config.yaml
vocab_size: 37
encoder_depths: [3, 3, 3]
encoder_stem: "single"
text_encoder_mlp_ratio: 4
text_encoder_head_dim: 32
text_encoder_qk_norm: true
text_encoder_positions: "sincos"
init: "kaiming_normal"
momentum: 0.95
adamw_lr_other_params: 0.0015
steps: 3300
Rows from block 2 of the text encoder, named by matrix and row number. Rows with one number belong to one neuron. Each number is 128 + 24 x the weight over its row's rms, rounded and kept within 0 to 255. All counts start at 0. Numbers have three digits each. After the name is the row's rms in percent of the matrix's.
# fc1: MLP up (text_encoder.blocks.2.mlp.fc1.weight, 768x192), inputs 64-127
# fc2: MLP down (text_encoder.blocks.2.mlp.fc2.weight, 192x768, transposed), outputs 64-127
fc1.486 089:122138152121097125183156156109162086116111130164168059095104107096147152124146125142116125143135150097142146175115121128122114129174110132142133149145131131135132140156124145100111128144151108
fc1.487 097:102143153085133157147114126113162108146131153125133111139115130123124148090169160113126142125135149110132120119154114154157097129100095130167123092125119146116181135139172114123130149181048136
fc1.489 108:129147145127163133108115141117125106098113070140155137123102087115166122110132092151115156141140115165127129125115063158125076145131085101141165122101137117148144134129085138091137136112109164
fc1.490 089:085128146146174089120116123140129105139165144130154108149131135105138128071159150114127098200076136084118151129117139099144152134151139147125142152163113177117092139152124116101125143159135145
fc1.491 099:089151114076139144108123150127094148126140163086088106154128118101104148130098157173107140098137128105134163143118106128130122102175130129080125117123128151134116137154137118156132131127159160
fc1.492 094:109108118097130105133138108119119157131109143154133125108180111166128144158094149106144125120099093163115119124137114109103112131128181146109135172128091129151110133157118137138117165082162135
fc1.493 094:100137157148125138122102126145193127122167134163142103076125144088150134121150130127089117128132150143112123094110079100155148139121120150118098140127147129104136164149113081123091174136133113
fc1.494 109:143128133178101125106117142138133148140085119154136190113137085102120131146129124131103150126106153155097117116116123128132137126122171093138124147117143111141136170128109133128109119147147133
fc1.495 105:094122091153146151090054096161121169123087111095170139130125113129101088112105127143165120119151139142109103148134122103176157138116142076111115118120141114125106143109115101095132185130114126
fc1.496 106:189154117123146108114154088175140124174116126130141131129151103161159152144120098143112146123132153091107086113118162095158095070100129128118138135140118088146105129123165093125082135127086108
fc1.497 100:093140128109138146102134115118121149139112116133160100145121137128164098149088167167135119117136133137158162132105116125113139163111115108162137136132125109091167154167140132153121137152100145
fc1.498 108:114122136128127130157104113116166124168112139123135156132136132095108155157127147129137139097087145091110112117138142164136134144139112171129125151107067187114107143098101123146150099154146121
fc1.499 095:143135140116104123170111116112115107130108183105137138130105158128117109143149106122111068099171102110100155079135172121097147123132088089166084121117123128114134088097126139087128099095135104
fc1.500 092:159185112134111123115093127106114104110102124160148099108132097161069119102147103174174121121157172143103178097121105161122151120126101129121128135130116132148142133139152205187146154163123119
fc1.501 100:151165110160101097142128117115136145161153162100131110149111107122164104083101118127160103107160146154133119142142093112123110154131140151130123070126185180082131106158128130087200099137128111
fc1.502 103:171108098152097102136120111077118135179147156140135125151157113116127086171138096135121165141160121139156175110154088110137118125086128129073092117136122111145104127106159147163141091125116120
fc1.503 105:126135130174170158106160137145112109096092133147164162172153149150148136148160089139103119128102139136085127102107134121196130174127145123104152144120103127163099124138125060127140185134146159
fc1.504 100:144091114110131197116171103144131091145112158114118123123115110145159126118128133134121107121097118130126152108135096145179078154142115110140122153134098139143142139157119111155146130098159092
fc1.505 105:104127122133125143151081128148143094127111126143133082135143122133156152139139121113170125150136161139081144177104110121114148128137143092120081115123165143127119137112146118078095121081145099
fc1.506 110:084149092137080089092094107127139111103105149118148130146132119155138114131129093111156095110124138129161129111162146157117079129112156140147145130143068173125083119109111114113107174166149169
fc1.507 098:132095118135097100146106135118135125152097104135175139132131138145108081162127121085134101122090123123114118136131123103101148100153138110108115121132116131075164107113136121125135133129201162
fc1.508 095:109162158126116114125132106137116134141131147138140136134155155153129124128112152124129132106159160124143109107140115118087093144084138176143131096101131103158130178148132134154073119099116144
fc1.509 096:124110148138102134128092121157120111135107137132093100155094155117132078131130097147161151135147149117088160158155127128162128126107089098110143136077138134121138134106077148171116126131156117
fc1.510 107:066092153133162112097124109178119118144130141153144132124141112157113126147126110137171117116125113154097122114079124181144156110136115190107081102109131102159099108139134120188137149130181132
fc1.511 100:129099086158157147168160125138138123168115130113152108130115117124127156126096154149113106092133141130154070091169127171141132142148062141149120083107111148153117116142091114110148109156160133
fc1.512 100:102108090147123192144139119122129108096148124124133120146149106140181075124105105154130151175168111129159120129127152119094131106162138119084073131116137150126135144124085115126143148145110118
fc1.513 096:109187132138117175136107175119137117118124156113119127124094111141100126141141108140090123113096131111125096110132100162153123125159132141122128107092124107153148098147118144142138094160137151
fc1.514 102:135103147125109102145128126128129127160123114167119156123152167164087118087136145147131129093137137139114152125140123171140174149150103086130148120166151119101112097101087126133121174123137189
fc1.515 094:081101078103130145088112106123180140116120134149122114119126161094109128100122175193129147131199138145122099116112139117138125168165113103120164126145111137152144141134139115145077124152168122
fc1.516 094:167149116089077155120112163125080108088099118115154119102153118098103132124118125123142150155165163145084226069124104127116138134138089113167159147146106161167148108137159158148170145100121146
fc1.517 112:137166124154114122139162129151110107123144154128149138101137106105105081168118127109104112121167092175106118126084125118109108165192114096119127150168123092098084119157139156144120113106128134
fc1.518 108:128165098118129160147130113116126095112118113107100108079118096124125082105148122103194166108144107089128134138116126107155098088134138146166121129115145156128090131122143128095167135190092139
fc1.519 107:142130119179169156167126143113178113140130131079151103140109146140166095082128115076140135154124151146129110123110119139150134082138100083108074079099125144147133116101131108129151101129166118
fc1.520 100:069100108105152181137185103140098125133143120128102141163122132164140106130139076119138108143126133158160134078130113126118145135149140095119133158099132107136102095174112098095162142106080132
fc1.521 111:105081108116150131153175097134160128132148132117114147148165181140145119117171092127114100124172099129174110111149129117072108173115107151125084164118139127156119114100168142105126114103103113
fc1.522 098:139156130142111115132098150159105111153098169109167129144120113122147102107122127106136113149083163103160113112118132099142143096115133136135151115124138133142106127156132083119142097101121154
fc1.523 090:122126134152133138115128135161099156138104113160155151092152148151181085162122158134138130120085128112090117126142130119111146122169100142110149109099094128087159092115108155121159139102132127
fc1.524 097:139139103141121133117108122087080095121143098164095139121142148120146148093104105111164161173153112161120118098119079129152174146138132161071113139089121137165124099135115123061106115134144137
fc1.525 099:173112124153116106107122075169144118125075139135137080125076110129156195099130162127130128127109143154112131095091145178128094134139131150101130140143115092168139124127124102115095120145150112
fc1.526 096:126091156110133162151158105130115108191119127144118152142116147127185148134088139189170125113125128140119116138129114073140116164123135135150145161126125152125143130120172128135103064136130118
fc1.527 095:126127131117102168173129109150109123117139155125116155140090131135125096138204066110103162135153135148125113109109125090139147123106110134074093115112112122106155125147133164132127108093121131
fc1.528 107:202147109177119147148085137121166136160140088120130130126095126094087107149124141100168109094109102111117133157147191141136107099117137183107131114132146129176113179113114101131126138142144110
fc1.529 101:147105143115147154172142119108165157116106152109119114115167105101117126107126101129182156109141157101176115101127137113161177082115140156119126159079101123103116180160156121105127141151133145
fc1.531 098:161122123157082127119062128145137110130107176154126106142162105134187134099119097130137153117124155120095108120130160142119136132123077150099111089128127111143140074108089129159138136102142107
fc1.532 090:194124128147140119133169121128146137139195143118142155108137116143135132169119122140148136119123171138123110079156116167142134103149177150125120129112133138116145112095111119110153182119118147
fc1.533 102:087114077092116153112079088094139098120066141133099137099162160146135124160148116140160130130141129120152144144125137136123132161123153125137146139131121148099084093140130121111158149138135127
fc1.534 100:164138085145172125131092137159101101102133122130098103095143147152168131139126101106150125173107160140097127127132119131158143140166170138117094129124111159108082097112139121121145129088118121
fc1.535 105:090130120128161108137111129143148168129107126150100102152114148141107121101161114115109093113139141123110131129088138155098149125113156124114122153143105116145102118130157103115153117155086141
fc1.536 100:147116096116125101153097158127166164135132108125136130099179178092149114131134094115116090129116141190147134153103149153176127135124103147127123137117126130112136155128142117133130129168116145
fc1.537 095:132131164109133121158104109098101146134145117079109133172173115135146105082132128116169104161116168124119148137123149107162126105103160125161152085120138117127075179168148132104155128124114112
fc1.538 098:108143158117111106157123124126097129114211133160140139116128171119122068124148103088111089096132132144147116146132087137135142157121089102153173108130141133128114124126104129087119147094094116
fc1.539 100:097173156133136151133093093159124104148119112120121117185139130068108131109130150102122143123140146118096125110151139111106179115123158135184145122157122136108111133127126116156134100152096138
fc1.540 102:111105100167133140158112074131125118151114188078148110162118155144146151085137137156104144102133102105124118136125124130150107132145147097159101096160109137169126142109139110152110127174113084
fc1.541 094:123169103087154133169164113114138129135116133151114146120154139157157135166137170111137112106123148148121107095101130149133150166104137131131111096133146158130134127140138162114119104117146116
fc1.542 101:127115088080121114167136117126091152144161147127140128166115147136137153117137125131138133114160133116118101178143102142143107163124115127087116178087160137167099138096146127113108119137140145
fc1.543 100:138168143142102083130083117173139116159152149146130102128082134120091109117130130147112149093126093134133102105097117102176107116127110189130151119157117155117148117117151137163124096083088133
fc1.544 101:125115083202124172116121115070156123121157089127147136116135158156105143148142144123130134130144104110120129083096114110132161122147129169124160092133190148140123156116117132088152166130134130
fc1.545 097:126124134137175147093109167108118147117114084173111155125103147129066131084134159129120144162106120122137164118098173126162167151114074130153141105108146159120122133111138132107132155149130142
fc1.546 109:107138134171149101150117144071127103145163170146154172119150085083111120120094140143137148167141190098132132111159155123084135101158130134114103097143149124159130144107120144100099115156153178
fc1.547 102:131159106159148064098153161097104144116097125092177098162135064091137161153131153120135124133085067105174105141125098103086128130120127141117105114124138158090152148137131120120118111118123123
fc1.548 105:153163086093124108146160109075148135113126135124147103117141164132146120109143099113142175109121144119102105121110127113162120113159120162095093134126142151164130094104112133154135115124091098
fc1.549 095:137173102095115134101125128127126120164121153119163112088159148117192081124133179176141138098175131112088109150154131123119120130157146128134124092133138153162143137084118107100098126125143131
fc1.550 095:111135123168093160130131111122138142124118143138159097110120119110083123122156127144146150079086105130123135120139126180145144139118121138094159135147183124116146157150112122075107119173139129
fc1.551 100:119144126129104119133115183128119138144109140113147149129167114127096171144123120112120153097121174145124141125141151112128150066136147105121109143151114126151152117168155123095114159126149121
fc1.552 101:105099129174116128108113137157113072122084166111110181102161118151142159131129137175126136147112170123128157111156145112134122147110134120112145123132158092111130128120139149109119131128113136
fc1.553 105:136115146155094098081113148111139110151127114138123121147133099148112137085127130121102164154130101137129115094135169119147142124136122118078127127113148114112153130117147085136148149100100118
fc1.554 106:120157151101141130128102159116077141119086126100132122098064098157106126133112124148120115151163146076133128130144139089139129142113130144151110117114142115145103153184143171076064110132131121
fc1.555 093:123152078153145100115112157139104121101165116131101134151133116175157097095121165132132102128134155154130089127129112186092145128118114114120141124172094149109136098066119141116110136113107132
fc1.556 102:091129092146105123144101096112101100152124141133141128085131134100086113130141118090206151084134169109148169137147142081117177142147146156102113152109139127143089111126127113122130183087131157
fc1.557 104:170143155125145144110118112136080169151143168155159144126166122106128098142159141140144133166102121115168119128105140139124137135110116144111132169101089152126124085124124109091132120111119148
fc1.558 099:116162097092114118133140195146116107125113191101182136148139093120125131132137113156131090101080115117120099135110124127140125129136101130107065097149136155127132113096102133101120143098106140
fc1.559 096:148112151127124126132085128158100126122127138110127148137133138116133121159109145111162121150133085147146172058117117145143151138168155132112153102125176131106153133119144111141118128117127162
fc1.560 102:118149143101101180146113101144133100114130139150168126144092148155144095071067054118141158131117086133133154075157092128144132133115143145102115096131133158149110132150114137133163119097142128
fc1.561 108:134102133127137195177144122118106129132101136077146136151134079113140128155109128154147118115113127139152145131123129163137110118134100169152132139132161105122156113095082152144140120154129103
fc1.562 105:090133077144154123131122129114129156114107158180126081121140132148135139140083159124077154110145141149089066140138103153114142138136127113166137170116157118164146107125153114135132129158160143
fc1.563 105:116106062097157144128106142120145117089152136126166143174175128155123136142090115143129160156176081085142137165130147111150136171155179119171152099095142137171120162153141137150144146159156120
fc1.564 103:120133150188144145112133172111086121144113141150114156131080085092080087114138098109137107121147132132142120095125102155121138128135123151131130134142171179127116128134089075174055133107125113
fc1.565 098:151160108125115171094156132144151117094130095132117154125112130125102086098121118125097100121159111190148093134160100106119120129136128170117120146150174109126143167122133148133113109113147083
fc1.566 098:121117166101120082083152119100131154152144098105167132101153087156133118101112155143131139107143124084162115092108095142135120091134138137091113167171132167125111096134126128122118138137129121
fc1.567 099:120139114143127123091089127120146106127131105148112109126134130098146133127107169114170112163145176087101170101135145207122123154121112123077096107120142154148071132155100150119083125132166147
fc1.568 095:130154135149136119115154132117173129160133151151100122080130159127119139161107122152075129141106132116158074062193094109109161133071158137156143143128128124128127128108106122132135156141114137
fc1.569 104:111141107099132091154124133112098129135129110111131135116136102129107140098149148192142177099133115122124107135117142166103129138126162137106077137126126133090096078123182112123109084150159119
fc1.570 098:120116121151160118127111099163122070146115157136139080131081168141118160134145119139124105147122130088116145122144141129146112149183128176138141152136119141092129143152128146116109154117123100
fc1.571 096:167096115135091190151136137134129076116174135109147103146103101101134092143120122156112131134158134135137100121178057133105150136152124086104121096066146148137147109101119139100100174136156125
fc1.572 093:072141119115149159151127108127127093127135081162126121180116100147127151120127130078096081115162125125090144151116105146168122087117159114081092129123150139151108126114133107117148163129104135
fc1.573 092:149182062146129129141112136101077183096133109110157111173145100191063123134119157124137090168159159167137114107128083076137132120108088109104101135135104150097094112195119125129180137155142161
fc1.574 099:092093152116128102110174107126100106143101120113140103095148129169113152139176093167176121112097103121167123108158137086112161111177094124147155120167129160122152130134113126103151173144105134
fc1.575 098:143133106151095105193168127115150171101195161130102155112125111090151093126112149149144156095133108153067064107196154115137125105117104128115166137144089137147113119144177098137145112107132124
fc1.576 098:107145135129099123117102162162129139145109098151111132123135143149158124147162107127160130100125157124134164151073144122119113098130083112107128109159152121160150155101179126130108164113098099
fc1.578 105:126095167122144135162104087190108148144108123140132149110155082110129108104144168100126188130129151114158128063131137108150123118140190136090124119109127123154102118132130095105110132168125119
fc1.579 096:135124092161151132124184146110120155122102106170136123162154126102138124101117154131135120099151148144175139099128144118122125135095113100110119086154105135120122145147153141130138135156166113
fc1.580 100:134145155125134136159141168135160104130132155150140148100139142096145142129137099123105111137138111089122073143116159125127146115139165125131121119145164119071112115126149151123170166119135155
fc1.582 103:103165110116138086152161138103059124144158088090146096064077106115113159133110184154170186112134154145101132129142117122146100093117150094145127128125136158144087130122129109145124110106113167
fc1.583 107:105153165121158135075141127112127141138112145133134095091176113161163103108118090134135143078128099147115128124109131151171115094100143077138188124083137128164145115144129156092158174129115158
fc1.584 103:106126144120090103166095122098091131128166155149149120091116086122118120144088093151104129133135160151128110104082109103106106123114131144099138118104119159150130138104104191117127129091129169
fc1.585 104:135165107142100121124114102124081087113103135125115111140148098110174142133156105149110127128143119124168121115136130145117113093130152133105185152141155093158123149143082131137134121137065093
fc1.586 101:134072155171119116112127167161129121095123098119157120155116075107150163127190120131142110160104126125099119109118100113108118149118092136136135109140095137109142159146088119145128163118111152
fc2.486 105:069127160136153103131137128108173160156134141137149132110118073148090156148127120111127136123116153123125150088183165136140149137111161158132113182136073125131113102104126162143132104150185093
fc2.487 101:121096143100143164096127121127139101161148148135123088126127133149181159115127086143153085115136075140131133107117094136098135174160134078133115119119119123175112132117106159105102130122110075
fc2.489 091:144161120080142155144143134127115114152104128168124144124141126117166120071173144133131101063119102105154129083145126131118076096132100084143135143148109146175108164156126126123135128125092080
fc2.490 112:113123166142098087149093129136127129116149135172122142164131131168176160128134146127182144102126114113130142132122142151143146118099147134126105130156175134118112145111107092155102096144097144
fc2.491 098:134111144132141142087126123102103141130156146130170138117156135083140104171151121133098099190087128107123138121101140112169159156134138116156137143147126111097157113103130150111116124116131109
fc2.492 096:137148123122097119142089135123110095174095137130162160139160101129093115143133127109134108105114113104149157136112138129108141130169126130127053131154146098129127114150160084140094201090091134
fc2.493 115:138133124149116120113134124100154134110113100140075122156126111136113149098139159124136154107164135170112127150108116159124094116124151132172103150094073150171100141100175186123137154149109144
fc2.494 120:140146121132142118146115113149109142176144115158150086126155123109153156088140120110123164152146131131113118161143142142136108138165117073116149116124161149124110127114124096092134118132093124
fc2.495 084:085116146128117119124104090165123107162147125125150152128149138161123161102123161110081133117141152109141132165144129152132108185115124107131160137114161112140103167112092112116140168120120116
fc2.496 107:144140126097144149138094124133099124091128147112125138154140134151123145130123124165145142102165138122128137140143128141100061149111093153086160136118112126126142120115161121081108124131123125
fc2.497 098:128106119080116114158166151137137158129148119143137120123145144175134123102141141101159142135122087122115101084103124121124154180152117154173096139120130143172105097140127201116124168184107146
fc2.498 113:158131142152117158153097097141138151132134083096114150147175116148143082094149143083109131123155112147116095142121168123129141135122129115172083133131144140148111119156136094138139146129134106
fc2.499 108:096138122122123161097109129139146120081105129145116129156097097129170119104151093147093129138150094117154175148125116089116144100107139134130122099107105147128100147167125151152114110100066137
fc2.500 101:128083134133144093099101127156148071139150150155125114096136139157071145122113160134163123098153114104085133115140092108140116087124138125155118144139122107100137146139123164105146105115118133
fc2.501 083:105138159101153126104067165126117111142090137095117118134102147166170120116155112156127128127121090096127125159107126103125165154132170082083157174132138132104125121117142103128139109141128133
fc2.502 084:115122095111130151171122163112126108082158129062132153141145132138119135114153115148168151093089110126134116114129111119163138113169106132119125154129128133121134118132149143123180169098121129
fc2.503 110:141148142165136167160127090112148150132180130141121169125127146131174123110097152148138124082097120096148112139147103124115065103112146071075125124087139099139102163108099109134107104144101121
fc2.504 108:131120090156167107133116140166142149085165095141127127124150129110134152151143107129127170121131159128133107147111101130146138120107182151102085134093155089126075184140144151101154070166123167
fc2.505 123:111097080093135112124113122159118088130111114135119118149148109160164119149081116113150162115137163143151123117105144110109176086133152156182108140153096141128118055202117123139144130156109149
fc2.506 109:134107117154136099173106137137113103091084139166125167136169140125156140189139139143157070087138108104130157144151109094122097121105152132116134144129136168099103091106137167097111153169104122
fc2.507 087:136086084131160152137107139076162098111125144117144128151137094139111117103101149138173160093149121120137161134103122137152154150094139092140110081056117121148136126118127097108128155126105115
fc2.508 101:146109132119148131125093122109100098126137087118118149129163153078115102156127110116123128126104117116132146149101170174130118135154073149127088113133115103109102110113162173172094114115141112
fc2.509 087:137133096151109068130170170123129098121128148100146162117144140161175105108148087104166086107096127089139161088088131168108107087137128102132092140131141140158106100134133132136104120100102181
fc2.510 085:140091116137123101108145092111110130125144145088137124133104135146135091118134138123162130143105117122157116107128125131146146131126141167105090101164123111140108114123100126163120156116146128
fc2.511 079:126131133087121129129134133165118129092114177130117087157112118116175176122182094145167151124168117106088147132150152119116177141108182146144111108116132127150111171126140095117111097104136133
fc2.512 102:151114095126159099142139112133128108147118100145161160110142112107063103090109092156152131103063139137187165108124135169141120152154128091135136121109113124145123111141110136125166090160108149
fc2.513 113:160112159131120109145158126110100123148138091083137106112134146133132116131115121139133108173123158129136155143117138104187111145112148114120148130095148102112133141102115138139147123121105151
fc2.514 109:131104113129089093135111120160136163085127133095164133168155113118146101152088098135157130126128148158115106124142127134160119100201139106149145160116139103151114131115138139102136105124116151
fc2.515 102:127110114158139102177140172133156113156144110134110164139113126154137101109102107121158163121125107105102079138153145107097121077150090163102187112116105142122099126117116172109108132117107151
fc2.516 103:122146136146138129122098127163140113163110139136137081153137127127094151108136133154128176130128076105086125126087113121138128151121142117165108111101122133144152138137137151121107139090123135
fc2.517 095:101131087158133133158096096115123149127150103138136157137125092137081101111151158117173140091149112111123096116101100122165129112136123147135138139119119112132140119110088147124154121129140100
fc2.518 110:149139116129127155137127120138080154097086124162154144131096110089099102149146162144111142164141112130158101113129125097106136144142172075112124160121133106087183132163137150113106095155150114
fc2.519 114:131161156150140138119115139120122122139093143141129170162164146164107117108116133070147116112088134135161145112067103116104132137173138083131112140120117112146126118102137114174142119133135145
fc2.520 091:129146137103127118121120145127133119210098133160140173163154116084117133098127110106143145109090099135156134114143112115101112124120156125190091120121146137079092132084165123090134128170124133
fc2.521 112:143119139130112097089135172145165114142094135152124141105104146148144141099151154117114137116095085141134123140139100132120144110117155124138165179100124146109158130100139130129135117150152142
fc2.522 098:143104073145116147116118125108100074146110091121132146061137147101109136122109107165141108116108125117105128125172131132134138128093160180110182151136126122109086115155112155145179137102167149
fc2.523 102:121168096114140077141101085110138093138151176143118150114105131103134118133121090161149156083121116159156128102096136123143147129100150146119131122133098076131100144097157152144145154127183118
fc2.524 069:105118099164089127135161161163109110096086136131166136144136123120123079096163106146102112117167131087172141100134145135079135104122113099178118100090138129129119105125138119142126140121130119
fc2.525 111:141088120132155197117134126134101162149156134131121139123141132126148154129138093094106173083146158098104136099144161122142134124121092166119115122123109143084103138126134136110111122168135135
fc2.526 074:140161176096134115163158138113115159187141135165168132112136148105112150130129139110110101129112139145141118156155126100151144100135127128096115164135145085152165131123189124095112077124132138
fc2.527 105:169124087123123150145125078089127100131134160097129143115107104079165126119101109166142100130128123120126129152114125132096099155105171119137128150088118133130127161129132137154073184083124132
fc2.528 107:135174107138148148133102100159126139105121124145162127133137073118088116095129199114123117083110131121169116170157131102135124144175125073127098162115189123110161165150150132125132121132095125
fc2.529 108:149121188110111147156104109112097089093152124117143147142125156134116135155100126126194102181127128144135120107144154114111094098103134128177102110164151152096051148116121108172120113162129130
fc2.531 123:108122111112115160067112084119145143127106129140138133136123117111128135141081113127129108107116144088137110138094108106081102180150122178140128147125136098145117130134132154142140137115144140
fc2.532 108:145130129150071095127147169108145142155154139176145153114127139103140113086119137124143109170183128124115165133149139100138134117150107125167127104106167135155113150109143182099075128154113144
fc2.533 113:092090112123135118122124135132136118105103082145110176129119102147121130167191140130167128139119081112126138148127136116082119124182130121118109118096134154111156136151127122114115134162109128
fc2.534 099:101124134101109110138167149133127143149117133110099094125115100113157152139098135188142117110149082176128133149135112114091113154140120124094127092105111153136150097137117157169116092134133133
fc2.535 117:111147133160175111113135218133074122147164135123156145143177165145106159121109109121119136127110137100134125115103129126074125142124131115125128095109168115113106120112115116112129128111151130
fc2.536 079:096149163122154103098078085167128146138166177125151129107170100128131117083124129152112138118132170164117109094136129129148126131161130118074115128141157116117137166171150139101162143120155148
fc2.537 091:086124111132178133129077145103151120114111111115136118138151117105122131128156095138157140183156131098121155133109116133150142124169139138115173112134124128118161145144122122153115081109077140
fc2.538 101:154126125091115097120121132148142155132106101160147083153122113100112116128127160136161105112089120113084134091114127143134121142146103113144109125112128119156119126090099122126139123137118111
fc2.539 103:146119113158121101147148199087145102143130120108120094113171115104118140108110179157134169101143119132158115086131144126128135127139155146101113093131101126161110094125138129142117106152133111
fc2.540 079:141087122122120108108119150156120108165132107144135140142153131111160160070105119123101123147143143116122138140101107151159131141122155083144140158123130073123148132101091102142139090156130095
fc2.541 098:096107138092125088120147110090115137121133137151130172114094137122097099129148121163136142112097129108084128123105120142146112126100107141155141144144098168180110111129125179138113101124143140
fc2.542 100:120162158143124104121131108153127141081139129085154109090130093146115148100108102132139104136094139103136171107168159145139137112178140115157095147080121153163117083112120152097145141144148118
fc2.543 100:131112122123100176075174127125174081113080118131134157134092111142091105152136143110138101047098153149120142141140161104145145113152139120117117080166149123139104177108122153124140137112111130
fc2.544 064:097132124143168087108080108178120155149144112092170096153108098125139107106127131150148125095061127120125149145130143113098091128140155135146163135074139118131118136107137120151169140110142101
fc2.545 100:158113094090144134157108100118146120112132138160160135150121135100125085133157136132167149167136137130106122115050109217140118121112147105122130131145136096148150121160146112109126129118116171
fc2.546 109:129138155067106155147128089087140131129160106115119143153099115111121136145157149157141120141088140089120117123141171128116116128090152138140155104150097114137124101115128125123113137122155140
fc2.547 103:136128163115083136121128110132106160141155128121076117113122182124145123099137149141147126121117111149131111141131119173155158115119093109135121137122113143075150145139086094126135128099135117
fc2.548 118:121110133066133120122132126095137152140135132154154121140084144107137139112146120163138197141141115088107097152111139077078128129124110166179087150092098090121157155166124150129122136117123106
fc2.549 105:125136114120134120071092126099139139131119088138143144144117142132146092138156190110103141150115080149142097098139073115119148114135119104163158134150072118108171095138118119148170110141161102
fc2.550 088:147139137146092139185096119174129180100147131147132120103105135145132141158120111139132140122154133141091153105131111128106086150119169158160097162131126101140155116098139139098153168100123077
fc2.551 098:101129080122125102162133170125167144152097177129102089156164104126103101113149140126118133115114156102158154124099174115111155130137114137130109077127117136087116158123142131157155131149104133
fc2.552 089:064150129129149057108164130124116154143173094076108120143083153127131149152142147162118144138154122145134100109125158105102112124127137133094108124168136126117142085136102096129119127091097101
fc2.553 101:090135151107098115132128103124107117157161092153120151109141130153104121130153103135099130117134145095187140132133127117117139147135125122134138136116151131138118142108130162118136119146136165
fc2.554 127:153099122102077161107126169123058115118067109081149095120148185110128131121137121107115167122118125140145135133131107148141133186170117118130151116158135124109138180090156164124136135081137133
fc2.555 098:105110158107152081145143129145080164156104140120116127146130153104122160083139153154120115065116100157098151139127119159131161146171106067126134130115133144162126163124102116138158134109116086
fc2.556 118:157118123133131122119103129106117096120107106110108134144124180109135084143113114105160141081093159123169118114183140129137118144118102106177122122093144094150114139134151126078088148112101062
fc2.557 096:141103091172163117145119136158081146146116088147125146131106129117106126155059153122138138091127139145102145100145138116118098144134107106110126149143121120105161141169084150097124151144182126
fc2.558 110:162133087114146089082166094123155065132129126090140125112119130129119098140106143117152186108136166131119146128139159151118146128114117122152095126131115104105146102154120119123116125086114154
fc2.559 100:120086140138110122129127110116128117149161149073100119169113125117126161065135157162132136113101125157116136125125165107085158158108109093149132153166106081165109098135075103110112115177172073
fc2.560 130:115146095119097106177141126164107062112115143098165120140174126094140134109117117174133155125110140126141117135126115113078086121116177102112151122100162128134157134145117145084109151126124130
fc2.561 087:099112139140199170147097097118083133170133093145127146139095103132141172081110092130113167091083160119141158123132089151112124107114120124121135141115112175105154164123118110096112143149171092
fc2.562 127:144099128123163116117122148093123179145164166141132157110119156134108129107108120103138145128130101089108079151131158114086157153154133151168153114139120132147087093135186168174172104130122141
fc2.563 102:175103139141135109128106119091105166122167115112148111110098143133167117145118118168099172107124114129140098118133079088180128156109143134146149108145151085156130182123137188101120125152107125
fc2.564 116:185173127144127132130129148160116109109124123119115156156118150129096136116154154102088093119132156141164119108131143161073115093132072133116164125131095101104123104116091087172120138173111120
fc2.565 105:127152133142148114127108114116144084127134138145132120178144104096164110111154110126133085159139181116104140112119111119156132093151163126092161166125122135115138144152112098132139111171174167
fc2.566 093:108108137170102137148148125143131112088135160130108122124115160113140139102150127139167137150110125119124105161136119129118137108142132081125151120158125125131136143131143094134119113084120143
fc2.567 096:114160163110110106136144177141117129130107145123143134149140087130123152117139122160111121103142100100127163156070151130120093129117149121103126110143125170123114123106131077151118141137105181
fc2.568 114:152130124159119094092151119111155122178145138125072136096174097123123147077138112153168168115144122114139159156135136179103100138125153114182138113152157101114109157135108157153121117147096133
fc2.569 104:131118071107166127169113158129143110153097094123112128112125065098104126164148182092102095113120143139156107105107137146167108111150141116111116159125091142145123104130090108163141120116065140
fc2.570 094:113123154074112129122098167127107152151139146135155139117122146138140135125063172147160127143092144153181179159119151080128107155145112159085112117164102116118129119107124128148126117138068130
fc2.571 097:128116128088131167126112118118116131140097124160163135151141129100104138145116178186103102120123131108109121122126137121096124087079156096102087130151131153115110131130174163132179154126135136
fc2.572 073:090150095092130136102152134182122156112149107131147122159138137156121112091109175123171122114088131143122105105100162151147180123157153127133129124157160119087153119147114145136142111164120168
fc2.573 094:125144143100090116172189110154134136156146163148113091119126108160173109150128114113124167075114041112114104155118120080149148123116124114139120137118139120081161115157125096156125134138118115
fc2.574 096:081148136113108136119141109143097142118117132155106070180104120171160124142109160120095143130131141095140106145091149138114120137128163119116073111089164085145108152103145118117132140103124125
fc2.575 072:122139137178111129165164127101151108110163166091143142114127098147126117133143144114142151095141109111115134110146109141149143125134153148083147159128121098126116135124131086150093112129139158
fc2.576 102:136169137159099137115130129167175114159120125139131111153121127137100131147134139121157102094114114124133115080128171167165115136117089129114135138168147140105129109114128193122080108147116132
fc2.578 115:135097120129121130149127108099152072063091122110103165145095147167090132129142130154097137146138137157131134137166155144157146126133105092116106134192118125117148135097072125131116152129111065
fc2.579 102:130148160142127099116093120097133165123178140095119159133084108110139111159133137157154107124128126123110164142141152122126155097131157161148102086142138127151143153114142103135107156122095151
fc2.580 087:126108119121114150151146123131141147136129153151118130148122156097124119145163127183143135117110179116107093113136112138155087168113115115137170115115117156117100108097166119121134134110139159
fc2.582 097:186169156126114099120159125067108144122116153106156108073088168149131135126117157159105108143068074127135123132125153115153146101131141154111137107154111150124134174122127113106140117113173098
fc2.583 105:149120129094124123127085099164144142081083161110144190135156117170120134164134109132111134138098137132178107095182142143113108111159103136141116132149093125138095097144104129139115126117139130
fc2.584 075:143099100116128085116161129128131086151168093158147137107136119121165132144109135164145142126095088116122128092136130110079142102119117156089123123118134143144139105129133126145152127155173112
fc2.585 121:080106103109105099137114091132096128111160140094092185162112127137097115134150143122069105132117150132149133162116109127116126097106114144121132107172184134129144152154134112129163119138105085
fc2.586 078:113106120143154116097078122109145170085133088110122125157162183143166183144142130156117191135134123101141121117140104124092122111143102124100143109163148134105099173136148114095114092161119146